Weights of a small autoregressive pixel model.
Model: arch transformer_decoder, norm rmsnorm.
Training: adamw at rate 0.0012, 8100 steps, batches of 256.
Data: trained on photos with spoken descriptions (Open Images, Localized Narratives), 203450 training examples, 10.2 epochs.
Rows from block 4, named by matrix and row number. Each number is 128 + 32 x the weight over the matrix's rms, rounded and kept within 0 to 255. All counts start at 0. Numbers have three digits each.
# k: attention key (model.blocks.4.attn.k.weight, 192x192), inputs 0-63
k.72:137153085220147145121123131114115089098094123133162192161151103194135192187157155087128092072102130133148166204125166156141063128037130052046075191122123125076114108109126103127177223147133088
k.73:116136115176105132149119096164125084080133123168129119125170142058111127107143217188094107088141139086116114099141152063091138084127140159105086140159147129108155092067135130129101079144115108
k.74:109150152125193068103168115147168115127121121149118150141076139070104040104110115094141069133162082156112147148111103102131113149115117133182194132118121095116119078148134112126164141100124147
k.75:207141186136047158158142188144086148147149142216116158122140096113121157107099158154089155168145144174100180120154124154084179076148143089137124156173150119100150127141140144188012132157103138
k.76:118160155172148188109119141176096122179083116161117102127134124080092212154116160089139161093125128092162095144111117103117119145140107150164116153123152141120140097098150139179133127115134173
k.77:128111070132116135099156086111088130112095126060099117096126178169109082169118101178128105125096128138162205133117106114165131136068118166132114116097128159141164158105125191132188088109091127
k.78:122122115178115150121140130100150152142134111175128162162121172161117151146140149146109181096134140099141174133115091100153146160127211140111150153127102060088144113120170120129135155125174081
k.79:133170075091154150116174130082138210122091100122091117175103099136089148101117064158157087117091114120136148105152125089128147137141144154164136122126085134087132148141108101157139110124138114
k.80:112157114181122173183139156103161166131149160153113152088128138127059143145128130140123135062123088113182109126133198135166141099167135063128049165113121125142122133111154069179100108102100073
k.81:142060157084140169147144122131170161137170104136132103098092086197106149144120133151088177162149103172131120142144098138117130090135123124138089116105141094139161152142134090166086164094114115
k.82:182122139093152107065131159095087122116189108103119166144113098114161080081137105160138153100163169154115095087093110141050091174136130118184152167120109156110173171144127062181167074067169149
k.83:126111104103147139154132125163184132125145178125095111123118135125121158161166140164123128134143130180105106162199105087129167108128080118117116092120188082097122169106162120107065160160161130
k.84:104167088162096091193124143120147086133151127140153113138156148099160102133104069131107119156126135141124121117104149102131135060140103097079131088100181140149145158094136135145107069109146200
k.85:135098127096072093132124128120141092083136057112149157138155162089128151147145110128078076080074142170168105136079102127157124135053112126183161142109096126118167106095164071135205196149101106
k.86:126143175125088154135116086124124146121168100189115149083149152115103093095124079137098160114097107094067041185164192143112098138104131141125065117158173142110120109143134083136081140115129127
k.87:092109150112218099145123164124195114131074171073089143129083130110101116142111166159122070090136115168143156087096091113109148136126124137189141129157184106142146107070115111147215080144120121
k.88:109173166120120122087109066166160101119134141143171178006160152168091207122159082071125118154156197117162164129138170144153123127182170100162065083146126169101097083069138104138090125124135126
k.89:161080118055164156116182090157191090148198175119172140157105126184143102157110093145056149157113163135067125159135077153069182133152088129146140150120134102177188191077102144167161110161166209
k.90:068115171102143152158154144162152124107095150117174149090147135088087111132083161124156119127101143107120074091129086156126182105146055167189162116075119135112162196122098136095143125147134177
k.91:124121139155062174115128178090153149142165108133124112195090103137119167123121092165129138117100134136084055093184169075129102178100096115070160146166125080113061150150106114101153104174156173
k.92:102095133114131101130133139161098072129096069123104162120084108142100110137114065055160138098151106142137094229093109149095107162044167114167161187134082108112175122123128130158092115108117101
k.93:171127121091128179124188114144147105087155139156132105091129135072076195105131166140152139128125127189092070140163181095120178043195115094126089121106128076073169149103140114159112111133164141
k.94:101084124135125141186157156140120153154110124123113162138145103136176105177134057131166127167138128142132181125108110130105079144113104133142181134139123131103188110170097123139193071152128134
k.95:148187106102137095109088125085129112180089112153187137117203127171081116134104176108170092101157108128124144117105089128142158124128119167138165183107125161078113120120147108175131163139135134
k.96:146171169114120158146057149149117158165095127074149157164105144135167075130081124082083172186121043185178130153151134116208149148165118113089099132121131129091126048109161111127109126123128180
k.97:084166117115143099114128110100134098125160127218129102096151163151111118152086110139127129111163148149121155114133144102089160085148062082151163133114140125111166098077113153123141124148114148
k.98:101131160086117130143153076140152131125136145154138152100173082135110151106097110161163130105125161144114135156145171115118114136149118159111129089152117164081108137185193127139128086097112101
k.99:131117189113136146109101069071099106168180179089151179105090163072183131098088160151158157140106113071109140145142134106112079126132131123147169098122135117118100178148113084101134138165118126
k.100:182144111072136084113135214118148178200095123110127186119124114080122164139063109133105176102150086113151130043123172165128076095065205115113125164162164181137118127116120113176129125159086174
k.101:128103069130121133142056162141163153077099148085123093103146118144117111126116109127150063105162082113136123117094098131160100068132170203169091149114150159150095151093099073114095135112121086
k.102:118174097124074098107128113127094054110114072089127133128148092075148208130201152142144074086165145159152113116177136126124146101127139157108144128162145125108110130168118072150117179152121122
k.103:146128110128153206104169206144146189099097092049098165228171150145139044140121131128100093112134133115108117146137114099152103129199162164174152116151195178132098152161120183168207149108134098
k.104:128160056146108203115128099126135157109120145186136107135070140113117141178160151143140145093146178141145110078117107087102122101184136128113105169104123167088093102155061090147102140139109160
k.105:161124100122133099122123120137120122073100106114042120116150139133148126143113151056095102147089131123116185148097144144168153132149146142181123149151163119104115120067129092119153117156140081
k.106:132155116093144114206117170124107139113167112126135138120194178152066161122129128115138153126109216135147126102120121139135108149094164084116094126176127169135111150149106134133136077094075118
k.107:144094126142144119095121120083160142125181194153099182162113116131181112124155120142109162121097166062115069115106125136116103157180065129117153124075128140171129148114121144120109114136174150
k.108:067113147099143065179139097143101173095143079119085194147117115131071093151069133159118062150078104105112142138115133132166081114090164128122123124053124098139112123109143165158093116111135082
k.109:145116141154148134128144163098071091116090142097086101109144142133146089094186169133180122120138154110194159128129087156170089166146087140082135094187143090126080108134143158154108162153108141
k.110:153099101134110172093212093125131133145157144157113141136078078129088083166138096203091086128163107122043089109178137139142134101165136176150163095142083131124142118121117154096145076120158144
k.111:140147100089098200067132106098158088168109105168165173112135134105121149170041094091133108125149155147149130111137143086127105067085125091142167116087134138127122152140139108094153099107044118
k.112:122093171135114137164191069089143088116133108165130106090128080143157141136084140143108101130116146164182172101078122148111121124095164171093145139123117113089138154107123137127164133116124174
k.113:176091150091191123130126093120135170127155150123142112110079133087101100100129186100164135203180129127125117091133106091143146142177085105075133119146093152159167164104158151094098160150164124