config.yaml
dataset: "photos with spoken descriptions (Open Images, Localized Narratives)"
width: 192
mlp_ratio: 6
parallel_block: false
inner_norm: false
positions: "learned"
tie_word_embeddings: false
init: "lecun_normal"
residual_init: "none"
learning_rate: 0.0012
beta2: 0.98
max_steps: 8100
lr_schedule: "linear"
Rows from block 2 of a small autoregressive pixel model, named by matrix and row number. Rows with one number belong to one neuron. Each number is 128 + 32 x the weight over its row's rms, rounded and kept within 0 to 255. All counts start at 0. Numbers have three digits each.
After each neuron's rows are labels from the 100 images, of 14848, where the neuron reaches its highest value: "strongest on" is what is common among them. Only what is clearly more common there than usual is listed. The data: photos with spoken descriptions (Open Images, Localized Narratives).
# fc1: MLP up (model.blocks.2.mlp.fc1.weight, 1152x192), inputs 96-191
# fc2: MLP down (model.blocks.2.mlp.fc2.weight, 192x1152, transposed), outputs 96-191

fc1.220:102163105103123086130127085097111134118156115144118136135186121102114179134109161127089149119137113160171100135115143112106116134136100130213066193108140112085092094170055161101109092107126102161117093165145124083112122137200163083161149157101114086086126143101083158176197111131153082152
fc2.220:139143135141147117190088128151156092127142140104166085063142171136173109131140133133096151155116086074148177145110115141099096108057113081100177164104079131138155101100140139125131118109132202082077132140098175117120126134132193154135151144127153114143102117134140098178175152125103152163
strongest on: text has "grass"

fc1.75:156183124129099077113162103063157168157134065140123142144168081159121119153111142078172151130140181113123144131097043092092183114118157096136133130126183139136157137123066139152115126149116193120100122020037108127091123109100121098092132116144114136209127107094106172090110132153122136108
fc2.75:129039176110093141175123061138082142176160080097115168150141102130137113127092151102137170103133153114138091106096160135175102106067125057123103112101123167080182148179094135089170080125106138166080097155176115125096142176131107095169125167089079125098137144121124077116082175129174102053
strongest on: text has "grass"; text has "plants"; text has "flowers"

fc1.436:118128115132099132122098086071169143073175112085109112108185082136126134085114155165091061157088117152179079127161142095104126097136113075110145080110150176113063129141138093137109156132144159112152111095154100080049172204112145103117098167107097135112049117132094190077103138101168124153
fc2.436:107174153116167122108130120150093168113100086117185158183146087105183152131115186144105199134126151104168143169146110137087151104183111123149120117154151154111134140146117186114145167109137093116103157140170077116171092123132115124088131130047152143097159175138162079192091102158118150200
strongest on: text has "wall"; text has "table"

fc1.283:159094123144119068119139178156119152123102102112111116128162089108107163134100076139119077109166143139067147133134108165080144107137120087103165126112116121132058113106101090186138163117207126076123114102114111080157074131137110117175160086139141117133161108145119177182143166134147123152
fc2.283:196144113181096091098141148102053127117110132143109132087077102131080087125104130152110125095127195136164157144142109132143125187131157180104159107120092141158160134130195103161117138103099167135095105131107151103134097087157150114144104138106116140122168169121100112115111120118149160112
strongest on: text has "sky"

fc1.255:148143169188159095106170133083135084070151123094126132123110124072115202161117110195175123114151219142162072095157144103064110119114109106125131142130116142164096115122068095139130171155158155127081130091116105145096167161115158141127178162104109143159110131148150162107133093150073125150
fc2.255:136146180112177143150149066150088075089100120092091172167118136101136102093168107101187098141104055118120076161158083156081130170159046171128150142195146156132168139142202145172121111172136062128154178128186113146103185133162114120136103115155063155134079065165130081181152148118120153150
strongest on: text has "wall"

fc1.385:125139101124103117171188124139128090143127112115168094144129098156141132208144128170130146135194172157155132109189153130058209111175085122133107164086158140128128203117136188147130125128150131052158069113131122110115107167135157148104120111171126197174103136127109139053164116184129143146
fc2.385:088100151089144137134134049092214152112119178164128138085112124112154099087144095166132085066120126136110139115154104147137149154207116165129161160156133147062198091122144090132146072173158079143176149111121109144097102177110163134122149083118129118083164085128145131107135099133037131106
strongest on: text has "wall"

fc1.211:081149078104134114169120152129082125105117104096197099129175137123096165130144126131096025202162132138140121077145156171139125123135143034093108114181069167147111142148136187189102088158185136122154175138159125084095146143122155081135097208100115179140107120141107167109121114126108138144
fc2.211:131178094086166132148119109154182117128088123105055185137082110094168143124084094194089163105083092113088074173147118120099126058140140121140129119109126128144165108134145187128125126131175092127142193185175115133121121154107104121123119145109092087099099119113082112058119122095126173102
strongest on: text has "wall"

fc1.181:096113190120038066143109080097125132123204139123127116094189092065149115152138066133132039154107127157063166147134140113106089152091182129127079186180101174122205056135131144090159139091104089159078111161136194188141134142129169144136126097146174129129157170079138120110107157135072112102
fc2.181:128132089173093103154126141163117179106108162116138173142138166132132145129141171112118069119075149063134094092163101139136112150097136126138155172134105062154110065119181165145157132134169104099064112136121140126154141178166116163183121101104133081133130077156211151115129144108192142166
strongest on: text has "sky"

fc1.327:118148104121171109131121083074132120126158207100138152150130180160129039105131094086164143107139125155136106132106103108170135133156100091132118148045126144087092128173118131129135132089169107175177163116099193150151157124138140116124125207125147120109084119190138209139155157079144110132
fc2.327:149118196151118128118128109115109110110182184127119150159172161135072119197156112080140120145158119190108174172145120141119174158163159105099103097117144177119164081132131136089151088094150144125170069115130131073168105106142112140088146161131136142081196160125145059142106109108108168091
strongest on: text has "woman"

fc1.29:087151117112122098111119092158086122125140112159098092160079093128082081118068119122091109083140198077182122068125142144094102111177120144083095158118095158085104134156155081132141069118118117119190148177109141149075120144109141056129126126120130127110165075122088152090169145178147160117
fc2.29:095110161149169127102150184167119157133109128126125085125110165115149136097093122182108135142070129129093116124120231149196092108135107189191167087201154199137118077133166189151123130173137100139146079130151166112128184116143145143145137146135097128124105129129087163173133105162136120111
strongest on: text has "woman"

fc1.413:120112097081161131156090103153132113114160110159131170129090181155169151120149148155185115119087141126067114225137126139124099154189121122110060118146132110140073106123072174133112127149064030134092091105117126105148147196163133106147134128078111119133080139083113109133198096119066169156
fc2.413:137133116147123162120132150048114101082172143166161152083148106153071114098153143100127159145138119127096113116168114157108133123141141077069165128115116110131173160114146122206183187127151165154162163161152157180123165172158110177129091091144127172138145161116100169121121128068177127136
strongest on: text has "sky"; text has "trees"; text has "buildings"; text has "bottom"

fc1.168:133154138138190094169139096101078121123125135073132140146174032055140110191143099141100131114130119125117176152141094166118166103183126117146157150169086123103135047102126166100084119117108081141086105132207147122138128103140107105156129143141211139143132169159130119147171165109089175116
fc2.168:132142106107106090125120070089141076125207141139153158134137122101106142127075105116091088175155169139088070183111137088108097118085212193115133106102164143155087153104054143143099134083094090121162195156135154101141091190174166116117067126089116146155085135066070123123155116080196160129
strongest on: text has "grass"